A small contrastive audio-text model, trained from scratch: log mel input, trained on synthesized solo parts of chorales (CocoChorales).
Rows from block 5 of the audio encoder of a small contrastive audio-text model, named by matrix and row number. Rows with one number within an expert belong to one neuron, the router's apart. Each number is 128 + 24 x the weight over its row's rms, rounded and kept within 0 to 255. All counts start at 0.
Before each expert's rows are labels from the 100 clips, of 14848, where the router gives the expert most weight on average: "top examples" is what is common among them. Only what is clearly more common there than usual is listed. The data: synthesized solo parts of chorales (CocoChorales).
# router: router (encoder.blocks.5.mlp.router.weight, 4x160, trained with AdamW), inputs 120-159
# up: expert up (encoder.blocks.5.mlp.up, 4x80x160), inputs 120-159
# down: expert down (encoder.blocks.5.mlp.down, 4x160x80, transposed), outputs 120-159

# expert 1
top examples: violin; note G5; note F#5; note A4
router.1 [130  93 134 116 134 160 142 128 133 150 105 147 183 132 149 140 116 119 183 130 174 146 127  82  95 170 160 144 129  98 143  94 167 139 151 127 110 144  94 150]
up.0 [161 141  92 141 160 175 130 114 116 117 120 123 127 135 120 106 122 108  79 104  88 135 159 141  96 139 123 133 122 182 119 106 125 115 136 126  73 151 125 117]
down.0 [ 75 139 152  88 107  78 162 124 114 103 121 140 152 111 164 161 174 114 189 145  94  73 120 148 125 111 123  91 103 119 158 112 135 116 161 129 152 130 119 109]
up.1 [125 119 132 138 134 146 125  79 113 163  83 175 165 106 112 115 149  98 150 123 149 134  73 131  80 163 105 139 107 138  82 122 160 125 144 129  96 111 148 160]
down.1 [129 139 133 151 131 127 134  56 151 124  89 130 138  76 113 107 145  90 107 131 110 175  90 119 105 122 116 138  99  92  98  97 146 105 104 136  86 145 152 110]
up.2 [118 121 141 108 153 125 119 109 141 121  99 133  99  89 109 152 148  97 114  69  89 124 138 135 142 132 115 138 144 117 140 113 147 132 172 155  99 184 122 100]
down.2 [124 129 154 126  86 159 118 146 115 136 161 148 131 134 129 111  99 125 106 133 154 161 140  97 126  84 122  97 105 119 105 121 169 114 141 169 113 167 115 137]
up.3 [111 159  99 160 170 124 158  94 111 140 110 200 139 114 125 152 131  74 123 138 135 117 145 116 138 154 158 111 139 163 125 129 110 111 125  56 103  76 149 157]
down.3 [ 92 170 137 160 149 124 107  97 118 149 124  70 130 151  88 157  77  85 110 117 119 114 140 113 123 131 142  81 130 135 174 134 141 135  97 103  91 116 137 162]
up.4 [128 131 121 113 109 114 128 119 146 142 165 157 142 114 128 112 139 114 134 121 121 119 140 147 140 137 112 140 109 142 111 130 129 147 162  85 125 152 140  83]
down.4 [164 132 112 124 121  95 147 158  66 152 154 139 155 136 184  99 117 114 159 129 131 121 132 155 100 120 130 142 108 162 173 154 126 133 119 130 139 145 136 164]
up.5 [155 172 117  79 158 120 134 124 106 119  65 121 131  87 107 113 157 112 104 150 135 139  89 142  83 138 122 140 167 112  95  83 112 137 142 116 124 133 158 125]
down.5 [125 125 179 128 113 116  98 135 114 115 147 107 144  87 103 168 137 170 121 122 128 134 116 105 104 124 125  77 154 146 151 104 124 143 159 131  93 105 118 120]
up.6 [120 105 136 105 150 120 128 151 139 140 139 154 115 152 114  96 152 125 100 125 103 107 152  96 174  92 139 115  96 171 105  79 117 154 123 140  66 127 123 127]
down.6 [154 111 113 115 114 121 138 130 150 145 118 123 140  87 105 160 104 101 124 165 143 147 133 115 148 118 134 127 165  85 129 120 107 122 128 152 142 161 120 145]
up.7 [131 100 113  90 184 123 114 127 119 138 128 125  97  95 127 124 192 126  88 134 107 108 150 144 148 131 149 109 162 105 126 132  98 164 132 133 133 157 135  97]
down.7 [131 135 121 179 139 158  96 143 139 110 139 133 135 173 105 118 133 129 145 160 129 117 132 113 123 134 157 131 121 108 110 134 140  90 130 117 115 102 125 117]
up.8 [ 84  98 142  92 154 107 105 130 114 123 146 176 120 135 123 123 180 151 145 115 136 103 145 114 155 124 128 138 157 158 136 129 130 147 119 135 142 139 121 100]
down.8 [107 106 135 107 103 136 102 131 129 132 147 134 170 153 173 153 146 131 161 137 106 127 171 118 180 106 132  82 107 114 138 115 157 156 124 128  97 125  96 137]
up.9 [123 132 114 105 128 142 152 149 124 115 140 123 110  97 180 119 116 163 111 123  93  95 144 142 129 107  82 139 146 110 149 177 107 157 165 140  95 110 133 119]
down.9 [132 141 143 137 133 103 150 123  94 104 148  86 118 131 114 163 122 160 110 104 102 131 125 173 162  64 122  95 183 143 126 141 121 161 130 169 121 160 114 140]
up.10 [126 134 104 103  94 133 133  70  77  99 142 150 145 159 149 161 135 103 105 135 133 136 149 135 135 148 121  95 137 130 135  95 127 146 117 129 120 117 141 132]
down.10 [114 140 140 137 129 134  75 111 143 123 160  99 138 125 129  94 169 125  97 128 158 122 116 148 123 125 150 143 115 153 148 123 106 142  98 121 138 119 130  97]
up.11 [116 137 126 109 146 116 140 161 109 130 128 123 138 152 149 114 121 120 123 122  94 103 135 150 128 118 146 115 133 126 125 173 156 126 119 110 109  84 147 141]
down.11 [162 164  59 148 153 142 150 114 120 159  93 147 110 115 101 126 108  87 127 120 122 146 140 134 119  76 102 127 148 118 113 161 153  89 108 109 140 147 126 164]
up.12 [116  79 197  87 149 129 142 130 119 158 120 153  81 147 116 128 151 142 115  96 111 103 133 133 113 112 157 164 124 124 128  65  81 172 136 134 142 137 121 100]
down.12 [111 168 130 140 141 136 114 114 143 110 113  69 151 161 115 110 133 148 132  97 122 164 126 108 153 105 177 104 107 115 139 153 108 115 142 125  79 122  98 105]
up.13 [101 106 135 106 141 113 146  82 117 142 103 108 111 105 117 143 137 111 153 100 128  79 137 112  85 143 125 128 126 140 178  74 132 159 138 125 123 146 144 131]
down.13 [108  99 126 137 118 127 140 133  88  81 166 128 144 147 150 118 111 171 125 164 162 133 111 139 115 172 144 138 151 147 129 127 154 145 125 144 136 122 100 118]
up.14 [117 112 118 119 162 120  67 135 107 108 103 143 145 139  98 125 154 142 142 146 165 143 145 115 112 168 152 133 115  98 144  94 129 151 168 113 123 129 119 133]
down.14 [ 89 130 110 143 110 165 122 107 117 114 159 182 151 175 145 133 175 121 143 134 157 109 145 137 115 114 140  92 105 140 133 148 147 144 115 100 127 112 105 139]
up.15 [ 97 128 105 130 127 123 167 118 122 182 157 189 150 109 123 102 130 118 109 129 152  94 105  96 117 107 107 129 125 121 106 177 158 150 150 156 107 115  97 134]
down.15 [151 127  97 126 147  90  89 130 100 126 127 119 143  88 124 149 123 117 113 143 119 167 122  80 123 127  85 104 152 131 106 135  87 105 118 123 140 134 120 123]
up.16 [131  87 113  81 118 176 143 128 133 149 150  96 108 106 141 148 122 159 123  81 138 105 118 165  84 169 139 138 130 150 172 117 133 148 118 129 134 170 120  84]
down.16 [132 117  62 130 144 136 111 102  98 151 167 134 124 147  94 130 106 156 139 119 117 113 138 117 110 149 143  98 131 157 124 176 161  97 125 117 124 143 124 169]
up.17 [150 104 156  91 125 110 115 129 134 132 155 154 100 139 146 128 147  98 152 146 122  80 141 182 114  82 100 119 145 112 131 135 133 129 148 145 155 160 156 120]
down.17 [102 171 170 146 170 109 162 165 114 125 145 124  57 160 146 139 101 163 129 144 113 161 132 115 121 144 115 146 127  87 110 139  77 108 158 115 137 117 164 101]
up.18 [146 152 113 115 129 180 150  93 118 161 138 105 121 125 119 136 135 156  90  92 147 132 142 140 115 136 120 126 132 172 116 148 105 137 117 122 112 149 116  92]
down.18 [124 130 135 136 127 167 122 146 128 159 170 160 148 148 130 147 100 184 147 118 137 131 153 102 124 141 165 111 139 118 115 148 102 153 135  96 137 117 111 137]

# expert 3
top examples: note A3; cello; clarinet
router.3 [150 170 120 109 135  98 104 108 127 178 140 127  99 147 102  85 134 103 105 109 132 138 142 130 115 131 123 118 137 103  84  82 124  84 112 147  97 145 123  98]
up.0 [ 89 120  79 147 121 121 166 151  95 160 115  95 131  96 150 137 131 130 111 128 108 115 138 135 145 121 119 130 140 148 129  86 110 110 139 142 143 127 137 100]
down.0 [115 127 103 116 105  91 137 122 125 108 131 147 165 145 133 168  70 118 145 138 123 140 135 129  92 165  85 185 140 145 151 130 115 108 142 136  84 114 140 127]
up.1 [109 136 113 153 132 143 155  94 135  90 147 128 135 130 145 164 164  99 176 131 149 106 145 155  91  90 131 107 136 108 155  59 107 137 141 111  94 160 101 123]
down.1 [120  86 127 150  79 154 121 121 118 143 145 126 186 165 160 144 124 155 118  99 134 145 180 103 150 137 133  80 132 160 147 126 140 111  98 134 110 119 127  99]
up.2 [163 146 150 116 169 104 142 122 127 125 152 167 124 121  87 135 121 132 162 118 138 122 113 113 109 110 118  94 172 128 123 137 143 168 167 129 103 127 140 149]
down.2 [ 94  90 136  97 115 178  64  92 108 110 129 145 131 103 136 109 127 152  92 127 188 111 112 139 140 146 161 113  98 117 124  92 143 176 115 132 117 135 145 138]
up.3 [125 130 121 106 128 112 134 109  94 150 143 102 141 125 137 125 147 120 140 137 116  95 150 113  71 126 113 140 119 157 148 102  80 158 150 116 127 126 129 108]
down.3 [148 103 144 137 112 101 100 110 101 137 162 141 134  78 114 156 106 132 142 147 104 123 130 143 118 123 107 120 176 163 148 100 148 126 102 145 114 146  75 133]
up.4 [173 138 117  82 172 131 138 130 137 144 146 110 126 149 139 118 115 152 169  98 122  86 179 152 130 153 155 123 141 126 114 160 157 165 138 116  96 126 140 130]
down.4 [146 151 139 109 139 140 131 122 135  71 111 150 108 152 160 115 128 103 117 161 131 113 112 153 125 179 128 169 126 110 136 138 155 140 148 105 144 111 132 134]
up.5 [119 120 110  82 153 104 119 129 123  98 152  95 145  57 143  96 150 107 165 143  94  95 104 104 150 139  87 154 125 115 110 140 141 147 106 114 100 130 102  94]
down.5 [128 101  82 119  97 132 110 118 143 188 142 170 134 129 153 120 162 109 135 117 176 152 100 160 102 138 140 133 122 131 147 126 137 113 153 150 102 129 155 130]
up.6 [129 128 105 124 141 145 165 115 146 174 115 107  88  95 106 109 141 165 122 130 131 131  85 179 150 103 111 135 164  99 115 132 161 125 162 172 128 139 165 121]
down.6 [120  96 135 118 148 121 155 178 126 170 118 152 137 110 166 169 131 124 148 134  98 144 141 117 144 103  99 127 145 105 122 148 114  96 142 138 171 108 128 181]
up.7 [137 111 127 102 150 125 165 113 169 149 124 112 150  93 140 134 126 112 124 119 151 104 155 133 125 143  92 139 138 107 142 123 102 155 172 124  94 207 142 101]
down.7 [113 103 107 106 124 106 137 126  80 143 116 166  84  98 113 130 120 121 121 102 123 150 122 150 114 115 105 137 141 165 144 120 110 118  93 128 107 167 117 132]
up.8 [149 104 146 101 130 117 121  74 128 135 134 118 158  88 141 140 157 131 125  90 127  88 149 128 110 108 108 121  91 144 143 107 103 134 129 102 115 155 106 105]
down.8 [133 156 101 145 110 139 124 122 114 149 115 103 143 153 105 118 133 163 114  92 139 144 131  79 129 146 152 103 164 119 152 107 158 148 132 142 133 162 140 142]
up.9 [ 85 117  85 123 112  93 184 167 111 134 153 158 119 142 103 131 150 122 125 131 158  91  62 136 156 107 135  98 137 141 124 155  88 129 136 116 124 108 144 115]
down.9 [101 135 154 104 109 169 127  91  80 128 136  98 131 146 116 124 161 159 138 128 120 138 126 111 131  95 146 122 102 144 136  79 148 120 144 128 148 170 109 137]
up.10 [136  99 121 116 144 122 175 142 114 155 165 150 146 124 110 127 162 116 160 126 135 105 150 130 124 128 120 133 119 129 138 126  57 137 142 132  84 169 114  98]
down.10 [102 125 119 114  82 120 126 146  98 131 121  94 140  81 122  94 146 138 102 136 132 161 156 146 123 103 145  97 116 135 137 137 138 186 147 123  96 169 112 165]
up.11 [ 87 136 104 119 133 179 161 120 115 153 130 101 117 139 101 118 142 126 162 147 110 104 122 143 110 118 112  93 127 160 167  99 133 114 129 105 106 150 122 143]
down.11 [108  92 146 129 112 125 151 146 121 119 173 135 146 129 143 187 120 142 152 130 130 118 109 121 192 121 136  76 143 139 138 105 122 158  78 139 120 127  91 156]
up.12 [104  76 146 110 129 142 153 129 133 149 129 184  97 147 121  94 150 148 122 121 166 157 131  98  82 137  83 129 155 111 129 117 118 178 117 117 101 157 130 114]
down.12 [170 138 101 124 131 142  93 126 154 148 126 126 143 117 116 116 129  78  97 100 168 168 109 122 164 131 161 119 118 151 124 123 173 135  94 125 128 123 108 117]
up.13 [118 129 158 110 126 150 159 141  94 119 101 118  85 107 108 106 152 152  94 137 123 128 101 119 109  93 124 126 128 127 144  77 107 174 193 170 111 123 109  87]
down.13 [111 150 117 111 131 133 136  66  70 106  92  96 153 121 133 106 131 151 131 130 108 113 113 121 106  92 145 102 117 132  89 170 150 146 125 129 139 106 136 111]
up.14 [143 139 136 120 158 130 140 113 132 147 103 132 129 107 140 128 195  98 147 109 143  81  77 134  80 148 119  94 114 134 143  69 121 166 131 116 105 122 123 112]
down.14 [ 96 152 114 112 133 111 134 131 176 140 137 158 186 139 132 133 114 129 132 102 147  77 130 122 135 143 136  94  85 113 134 106 186 137  92 130 106 133  85 106]
up.15 [160 127 168 114 142 166 138 103  78 168 118 178 115 106 149 133 163 111 144 118  95 126 121 113 125 151 116 123 136  97  89  87 138 148 133 110 116 129 129 138]
down.15 [144 130 133 151 116 154 117  70 148 147 142 155 123 173 159 127 109 106 106  90 142 145 116 134 109 132 128 157 101 117 149  98  93 128 113 145 116 141 119  91]
up.16 [160 129 165 121 174 159 121 116 125 136 105 138 120  89  99 143 127 146 120 143  98 121 115 148 102  99 141 107 199 122 109  90  94 145 156 117  90 102 135 120]
down.16 [103 113 164 105 125 123 118  96 165  75  98  90 152 148 139 150 118 167 133 122 125 134 146 101 155 170 153 155 108 133 150  98 106 123  81 147 127 139 120 113]
up.17 [104 113 179 109 121  90 157 126 112  97 162 145 113 118 145 121 168 182 148 138 123  87  86 153 106 106 116 107 171 114 126 103  99 138 167 137 116 130 127  93]
down.17 [151 109 118 142 137 148 126  80 143 131 103 143 129 122 156 140 118 165 169 150 121 150 118 148 141 133 137 122 170 101 146  84 179 142 129 113 183 136 121 168]
up.18 [130 124 126  94 145 145 114 113  93 144 149 153 119 141 147 102 106 156 119 113 184 131 168 108  59 130 105 165 101 137 108 113  69 151 144 112 102 155 162 108]
down.18 [106 166 136 108 111 123  94 132  68  92 126  99 121 117 115 141  97 127  93 171 106 141 122  83 138 147 105 169 139  99 125 117  99 159 137 122 118 126 142 150]

# expert 2
top examples: clarinet; note D4; note E4; note F4
router.2 [144 169 121  97 143 145 114 100 143 123 158 120 118 124 121 136 104 126 150 131 142 116 178 126 122 152 129 119 112 122 114 121  96  89 152 129 112 127  83 123]
up.0 [127 117 121 121 144 136 115 137 130 144 130 108 148  77  80  95 140 108  91 130 127 135 148 117 123  94 136 114 170 169  96 130 153 151 132 142 129 143 125 127]
down.0 [150 125 158  91 162 121 125 107 143 115 113 157  88  85 159 176 118  85 120  99 130 153 103 141 127 156 116 165 119  90 121  93 110 144 109 134 107 149 133 116]
up.1 [105 110  78 126 147 126 171 110 110 108 104 129 106 140 159 142 115 139  84 160 100 126 181 156 151 102  95 130 116 128  99 172 111 130 146 102 120 148 163 116]
down.1 [115 139 115 142 131 163  96 162 138  91 129 129 139 167 166  86 163 166 134 130 127 171 111 105 162 135 166 117 104 122 106 161 119 128 144 136 155 127 153 100]
up.2 [122 109 137 103 134 116 132 113 113 125 101 178 103 109 131 140 168 140 140 123 106 113 133 152  87 123 129 128 175 115 116 121 123 124 140 164 109  96 144  88]
down.2 [147  98 113 140 113 122 102 192 143 151 133 138 106 147 125 117 119 136 101 126 140 108 160 136 114 134 136 130 109 129 147 132  89 102 124 130 134 144 140 125]
up.3 [135  89 124  83 136 166 125 101  77 141 105 142 102 105 120 115 178 131 160 158  83 147 133 146  80 138 127 108 144 124 145  91 139 174 183 118 109  94 147 123]
down.3 [151 127 148 114 120 117 123 152 103 141 140 167 167 142 126 154 141 127 156 124  92 136 117 117  79 142  92 111 108 103 105 104 135  93 172 149 160 122 141 138]
up.4 [ 99 109 161 105 118 133 132 143 131 160 117 161 131 105 113 105 155 133 128 108 134 111  56 137 123 129 117 134 161 132 151  89 136 144 193 141 120 130 144 102]
down.4 [130 122 130 162 135 125 156 121 116  50 138 124 111 124 131 118  91 159 166 127 143  96 109 111 117 149 157 140 140 137 146 119 137 127 105 128  90 122 108 113]
up.5 [108  71 122 114 116 101 134 148 123 150 131 108 110 110 127 135 117 107  85 109 121 142 113 151 123 124 151 119 119 141 160  89 121 134  73 155 136 150 136 105]
down.5 [134 107 125 133 134 104 129 140 146 102 137 164 126 162 136 150 123 119 107  87 187 131 132 142 163 142 197 176 131 138 169 159 117 127 135 124 140 133 128 142]
up.6 [130 125 139  96 137 135 121  95 142 117 140 111 120 133  93 175 126 110 131 132 104  87 159 140 124 120 138 127 143 141 161  61 107 133 124 104 124 139 165 119]
down.6 [120 138 108 116 183 110 154 171 157 112  99 124 119 149 157 117  96 118 121 138 115 164 102  91 145 121 127 164 128  90  74 162  89  90 151 134 147 105 188 118]
up.7 [129 122 122 108 147 135 109 131 122 103 142 116 103 109 134  91 150 152 136 138 178 133 131 113 142 152 169 138 126 114 110 141 122 173 115 102 141 131 150 109]
down.7 [110  92 148 138 111 103  96 132 161 120 158 167 168 154 184 141 124 151 142 129 112  95 146 105 155 153 115 125 123 144 121 122  78 119 101 138  74 112 123 156]
up.8 [ 96  85 149 129 159 173 147 128  87 184 154 188 130 128 109 129 159 138 129  95 109 134  87 145 134 156  96  91 158 143 104 142 141 135 123  83  83 147 148 107]
down.8 [138 120 141 126  83 148 124 114  78  95 108 180  95 132 123 163 133 115 102 136 124 131 146 187 103 100  93 148 137 106 179  93 115 147 123 140 114 137 118 128]
up.9 [153 139 113 121 138 134 177  98 141 134 110 131  89  78 141 108 155  99  89 143  84 123 109 122  86 147  96 116 124 102 118 115 144 164 158 153  87  96 168  87]
down.9 [159 135  87 143 119 134 124 150 102 109 158 170 102 114 155 140 132 126 119  82 123 121 122 141 127 138  77 127 117 151 118 111 172 142 118 150 114 127 112  98]
up.10 [146 104 135 127 197 155 157 141 130 119 100 134  80  91 111  98 147 108 131 122  96 113  99  95 109 102 114 125 113 133 120 100  97 172 125 123  97 150 142 117]
down.10 [161 116 143  92  99 133  99 124  75 130 141 186 128 118 147 172 153 124  82 116 161 157 142  89 157 140 135 130 145 119 170 103 136 133 129 128 162 108 100 129]
up.11 [118 111 135 132 171 109 148 107 123 134 116 112 119  90 163  95 142 133 152 149 101 106  96 163 135 100  89 152 123 134 133 134 125 155 143 130 106  93 107 122]
down.11 [103 105 103 134 124  91 171 143 154 138 140 165 139 120  79 140 142  78 122 167 104  96 103 126 120  72 115 147 126 169 156 104 130 104 156 108  81 135 133 120]
up.12 [126 139 142 148 162 164 143 129  97 154 129 145 107 142  98 142 168 137  93  92 178 140 124 102  98 118 139 106 144  98 123 102 140 137 184 118 125 136 121 128]
down.12 [139 147 129 155 147 133 185 111 149 104  90 112  73 144 108 127  84 128 117 144  80 119 126 126  92 117 105 180 139 119 109 155 115  84 153 115 126 128 149 109]
up.13 [124 110 146 116 170 147 149 124 119 150 131 166 108 109 125 105 172 125 143 121 139 101  99 142 133 116 154 129 146 101 164 124  93 178 117 132  97 123 154 112]
down.13 [156 121 162 137 103 152 100 140 116 131 150 160 115 127 160 162 130 169 124 121 101 165 151 137 135  87 120  95 162 120 119 121 141 125 161 143 150 111 106  92]
up.14 [131 139 122 132 140 158 118 135 133 164 116 134 143  74 116 121 168 112 151 113 123 131 120 122 124 148 125 125 152 109 145  76 131 173 150  97  73 130 121 129]
down.14 [112 115 141 170 184 162 146  97 137 130 152 142 125 169 153 115 177 115 124 150 123 156 120 129 127 132 129 164 152 120  78 104 134 133 116  77 148 121 131 127]
up.15 [141 131 137 111 104 163 148 143 126 127 180 163 125  78 161 124 131 152 114 141 151  93 144 139 126 149 118 122 147  94 123 104 117 153 154  98 137 155  89  98]
down.15 [144 131  86 129 100 131 149 136  68 134 161 162 135 128 144 143 114 119 134 115 186 104  91 117 108 176 118 172 142 132 143 151 140 164 126 115 132 129 123 116]
up.16 [157 152 133 106 134 160 113 122 100 156 142 136  91  98 147 157 142 130 101  73 126 120 107 149  86 107  82 114 104  97 144 147 119 151 153 172 109 151  84 113]
down.16 [122 102 119 117 100 116 138 133 130  96 155 102 164 110 120  91 136 147 115 142 150 118 112 119 106 138 139 152 107 141 139 104  59 103 135 157 146 127 149  83]
up.17 [ 82 135 133 101 121 126 185 126 116 140 123 133  79 131 143 122 132 170 121 140 138 147 103 124 123  86 145 108 141 120 117  93 142 173 148  93 101 124 127 121]
down.17 [157  83 138 124  78 195 119 107 109 110 119 140 104  97 100 145 132 161  94  81 128  97 129 119 126 152 182 127 108 134 151  96 135 131 137 101 122 110 118 149]
up.18 [110 138 121  91 163 157 125 123 152 132 107 145  92 103 120 114 163 172 135 158 109 115 114  97 122 145 110 122 119  93 128 104 132 158 133 126 104 136 158 119]
down.18 [152  84 123 123 103 106 114 152 166 144 150 152  93 130 146 140  98 100 151 131 133 129 113 180 127 157  98 155 154 148 144  94 108 139  96 116  86 130 135 107]

# expert 0
top examples: note E4; note C4; clarinet; viola
router.0 [163 146 109 146 140  95 137 120 130 139 121  94 146 124 134 134 136 122 148 118  92 158 123  73 134 172 155  94 141 151 144  78 144 125  95 172 109 142  84 117]
up.0 [128 143 111 116 129 162 115  83 129  77 111 140 125 112  99 129 147 152 104 148 139 139  95 129 124 159 148 125 154 123 116  94 137 140 159 115 129 117 161  98]
down.0 [132 135 164 151 137 119 104 100 145 143 143 171 154 122 122 103 118 162 161  82 125 137 102 141 134 164 136 158 129 115 135 141 132 135 161 122 140 118 153 128]
up.1 [114 148 141 138 138 121 145 124 126 201  75  89 156 146 110 118 145 132 131  97 100 137 116 135 101 124 121 101 155 156 113  71  80 122 155 125 135 141 159 126]
down.1 [ 83 140 105 146 143 136  90 101 145 129 113 113 163 159 137 102 131 115 153 173 152 100  85 102 122 154 124 103 110 106 120  84 153 146  92 143 102 126 107 116]
up.2 [125 182 111  97 134 109 112 135 131  83 122 109  91 146 175 127 144 148 144 111 158  85 126 110 151 182 134 164 103  81 151  89 127 173 147 126 112 131 159 136]
down.2 [168  94 145 132 122 135 124  92 137 155 162 143 135 165 112 122 145 200 155 133 135 155 117 132 159 109 147 116 160 172 158 102  79 118 130 126 147 146 135  82]
up.3 [102 102  91 110 168 114 175 161 141 142 116  93 131  94 167 111 166 156 126 127  81 131  95 157 138 121 161 125 145 115 110 155 144 113 127 139 131 180 153 105]
down.3 [148 104 167 114 103 107 158 130 145 141 132 140 128  57 133 144 122 137 125 105 135 126 115 160 136 107 104 121 153  70 118 138 139 134 149 161 154 143 117 139]
up.4 [102 102  90 122 101 121 131 141  84 126 145 173 148 112  96  99 141 127 154 140 119  94 117 110 105 143 104  92 103 145 130 169 124 134 154 182 138 143 147 143]
down.4 [ 89 134  86 108 160 111 147 140 157 149 121 118 141 116 116 143 128  70 138 116 131 137  98 134 155 121 127 101 125 105 165 113 123 117 116 138 101 155 170 137]
up.5 [125  53 113  84 132 140 136 149  95 155 144 166 147 105 136 125 168 147 101 127 149 113 122 129 109 133 144 149  92 130 154  75  94 168 160  99 100 116 122 109]
down.5 [152 136 140 136 144 136 151 132 135 125 137 134  89  85 109 145 143 111 139  92  92 158  87 165 102 108 123 122 123 115 137 111 148 113 147 135 122 185 134 134]
up.6 [100 130  96  90 163 148 119 134 107 150 153 146 139 101 159 112 165 145 123  92 163 111 114 109 115 129 140 113  94 130  94  99 103 211 164  99  99 128 149 118]
down.6 [101 114 122 130 169 145 129 117 134 129  97  81 138 101 107 134 145 117 133 117 123 139 111 134 115 105 116 118 116 140 141 132 124 135 137 138 122 111 107 101]
up.7 [116  87 105  91 105 121  97 152 123 157 144 123 116 179 112  90 143 146 152 140 140 115 125 139 144 132 106 137 141 137 120 120 112 154 180 139 102 132 132 103]
down.7 [114 118 130 137 131 116  82  83  84 114 138 145 137 151 105 105 143 125  98 134 120 143 168 146 120  79 127 118 122 140 154 143 109 119 115 129 133 150 128 109]
up.8 [ 90 115 179 159 134 113 141 112 117 140 163 147 184 144  94 135 158  90 107 131 158 134 128 146 147 150 130  66  86 148 113 130 112 126  80 148 127 102  80 107]
down.8 [122 112 100 149 110 132 105 136 158 126 104 111 179 121 118 105 110 128 152 106 142 129 120 146 115 140 151 150  99 149 128 170 101 151 113 168 143 150 124 142]
up.9 [144 104 142 139  96 135 155 133  81 121 172 156 114 106 134  99 132 143  90  96 119  96  93 161 130 143 179  97 152 150 163 102 148 125 186 131 129  71 158 130]
down.9 [119  98 159 117 114 102  98 119 180 147 108 122 141 128  99 103 179 135 133 163 131 121 128 115 146 156 146 136 148 120 156 101 151 137  99  95 129  81 104 128]
up.10 [113  99 135 133 124 179 129 130  73 169 113 144 134 123  82 104 127 137  98 187 152 137 109  98  67 143 105 142 155 125 103  98  74 109 108 170 131 144 137  92]
down.10 [179 146  98 112 145 101 122 174 128 100  90 137 135 113 138 146  93 134 139 166 141 173 118 136 155 103 109 153 113  55  76 140 108 162  77 172 106 132 139 157]
up.11 [151  66 117 113 146 146 167 103 183 133 136 119 124 125 126 136 160 163 114 148 128 110 137 179 136 124  79 126 160 167  74 155 145 176 124 133 119 125  98  63]
down.11 [109 102 167 130 158 137 152 108 119 136 121 112 109 106 162 129 110 168 151 124 109 149 107 131 122 131 135 171 151 175 111 126 112 114 132 141 156 129  96 110]
up.12 [159  98 107 102 101 127 106 131 151 117 130 156 134 113 120  98 117 134 128 149 135 146 113  85 117 135 132 152 135 146 122 106 156 158 127 147 105 126 115 143]
down.12 [149 126  98 101 122 151 132  94 153 114 101 141 128 138 122 132  37 109 114 145 133 160 111  97 132 170  88 153 139 124 138 135 160 119 112 139 108 151 156 130]
up.13 [ 98 146 162 125 122 113 122 120 106 118 141 127 150 109 123  99 140 187 160 121 122  60 102 166 143 171 161 111 134 136 133 104 133 103 159 195 125  85 171 127]
down.13 [156 106 110  96 116 103  81 130 141 176 165 111 131 140 108  94 151 153 120 142  88 162 160 116 159 149  64 160 145 139 116 157 112 109 107 141 117 120 150 127]
up.14 [128 126 152 126 143 124 142 159 126 116 146 176 124  98 118 133 125 118 116 122 171 148  76 137 121 118 136 126  96 155 110  97 123 157 145 133 105 118  95  85]
down.14 [165 117 138 103 137 136 111 138 181 133 175 116 126 107 128 101 122 121 160 112 176 109 130 142 144 166 134 119 107 104 137 138 113 118 115 151 163 131 147  99]
up.15 [150 129  87 111 145 122 148 146 185  94 115  81  93  90 157  87 118 145 141 133 131 155 128 164 174 124 158 185 124  79 108 159 143 149 138  85 132 149 130 130]
down.15 [115 104 152 148  97  89 147  88 141 139 117 147 100 115  77 131 124 109 121  89 154 110 144 169 133 143 136  84 135 102 170 123 172 175 106 154  85 123  95 127]
up.16 [143  99 142 121 103 140 134 109  68 123 172 169 149 117 111 141 166 146 119 130 164 101 177 137 109 174 101 138 118 156 104  89  76 148 143 112 101 130  99 109]
down.16 [144 121 136 125 120 138 120  95 119  99 108 102 118 130 143 119 108 128 147 110 128 119  88 161 111 166 126 117 142 168 137  93  76 123 107 149  99 112 139 116]
up.17 [130 104 173 137 151 136 132 122 150 172 130 135 136 121 111  92 126 151 134  98 164 140 116  82 119 113 167 114 180 148 112  92 107 151 145 125 133 114 150 117]
down.17 [117 108 140 125 152 142 129  78 144 151  93 110 139 122 113 148 133 117 152 139  94 137 116 111 102 113 130 119 159 151 109  91 127 115  91 119 131  98  75  94]
up.18 [ 91 135  59 124 100 147 165 135 104 133 132 171 165 111 105 124 139 125 148 158 117  93 113 119 101 149 138 115 116 153 105 142 144 116 147 159 100 121 139 129]
down.18 [122 152 145 138 126 114 172 160  91 106 144 157 136  85 113 125 160 118 146 137 122 124 109 154 106 142  98  93 132 100 136 111 111  97 155 152 150 174 133 177]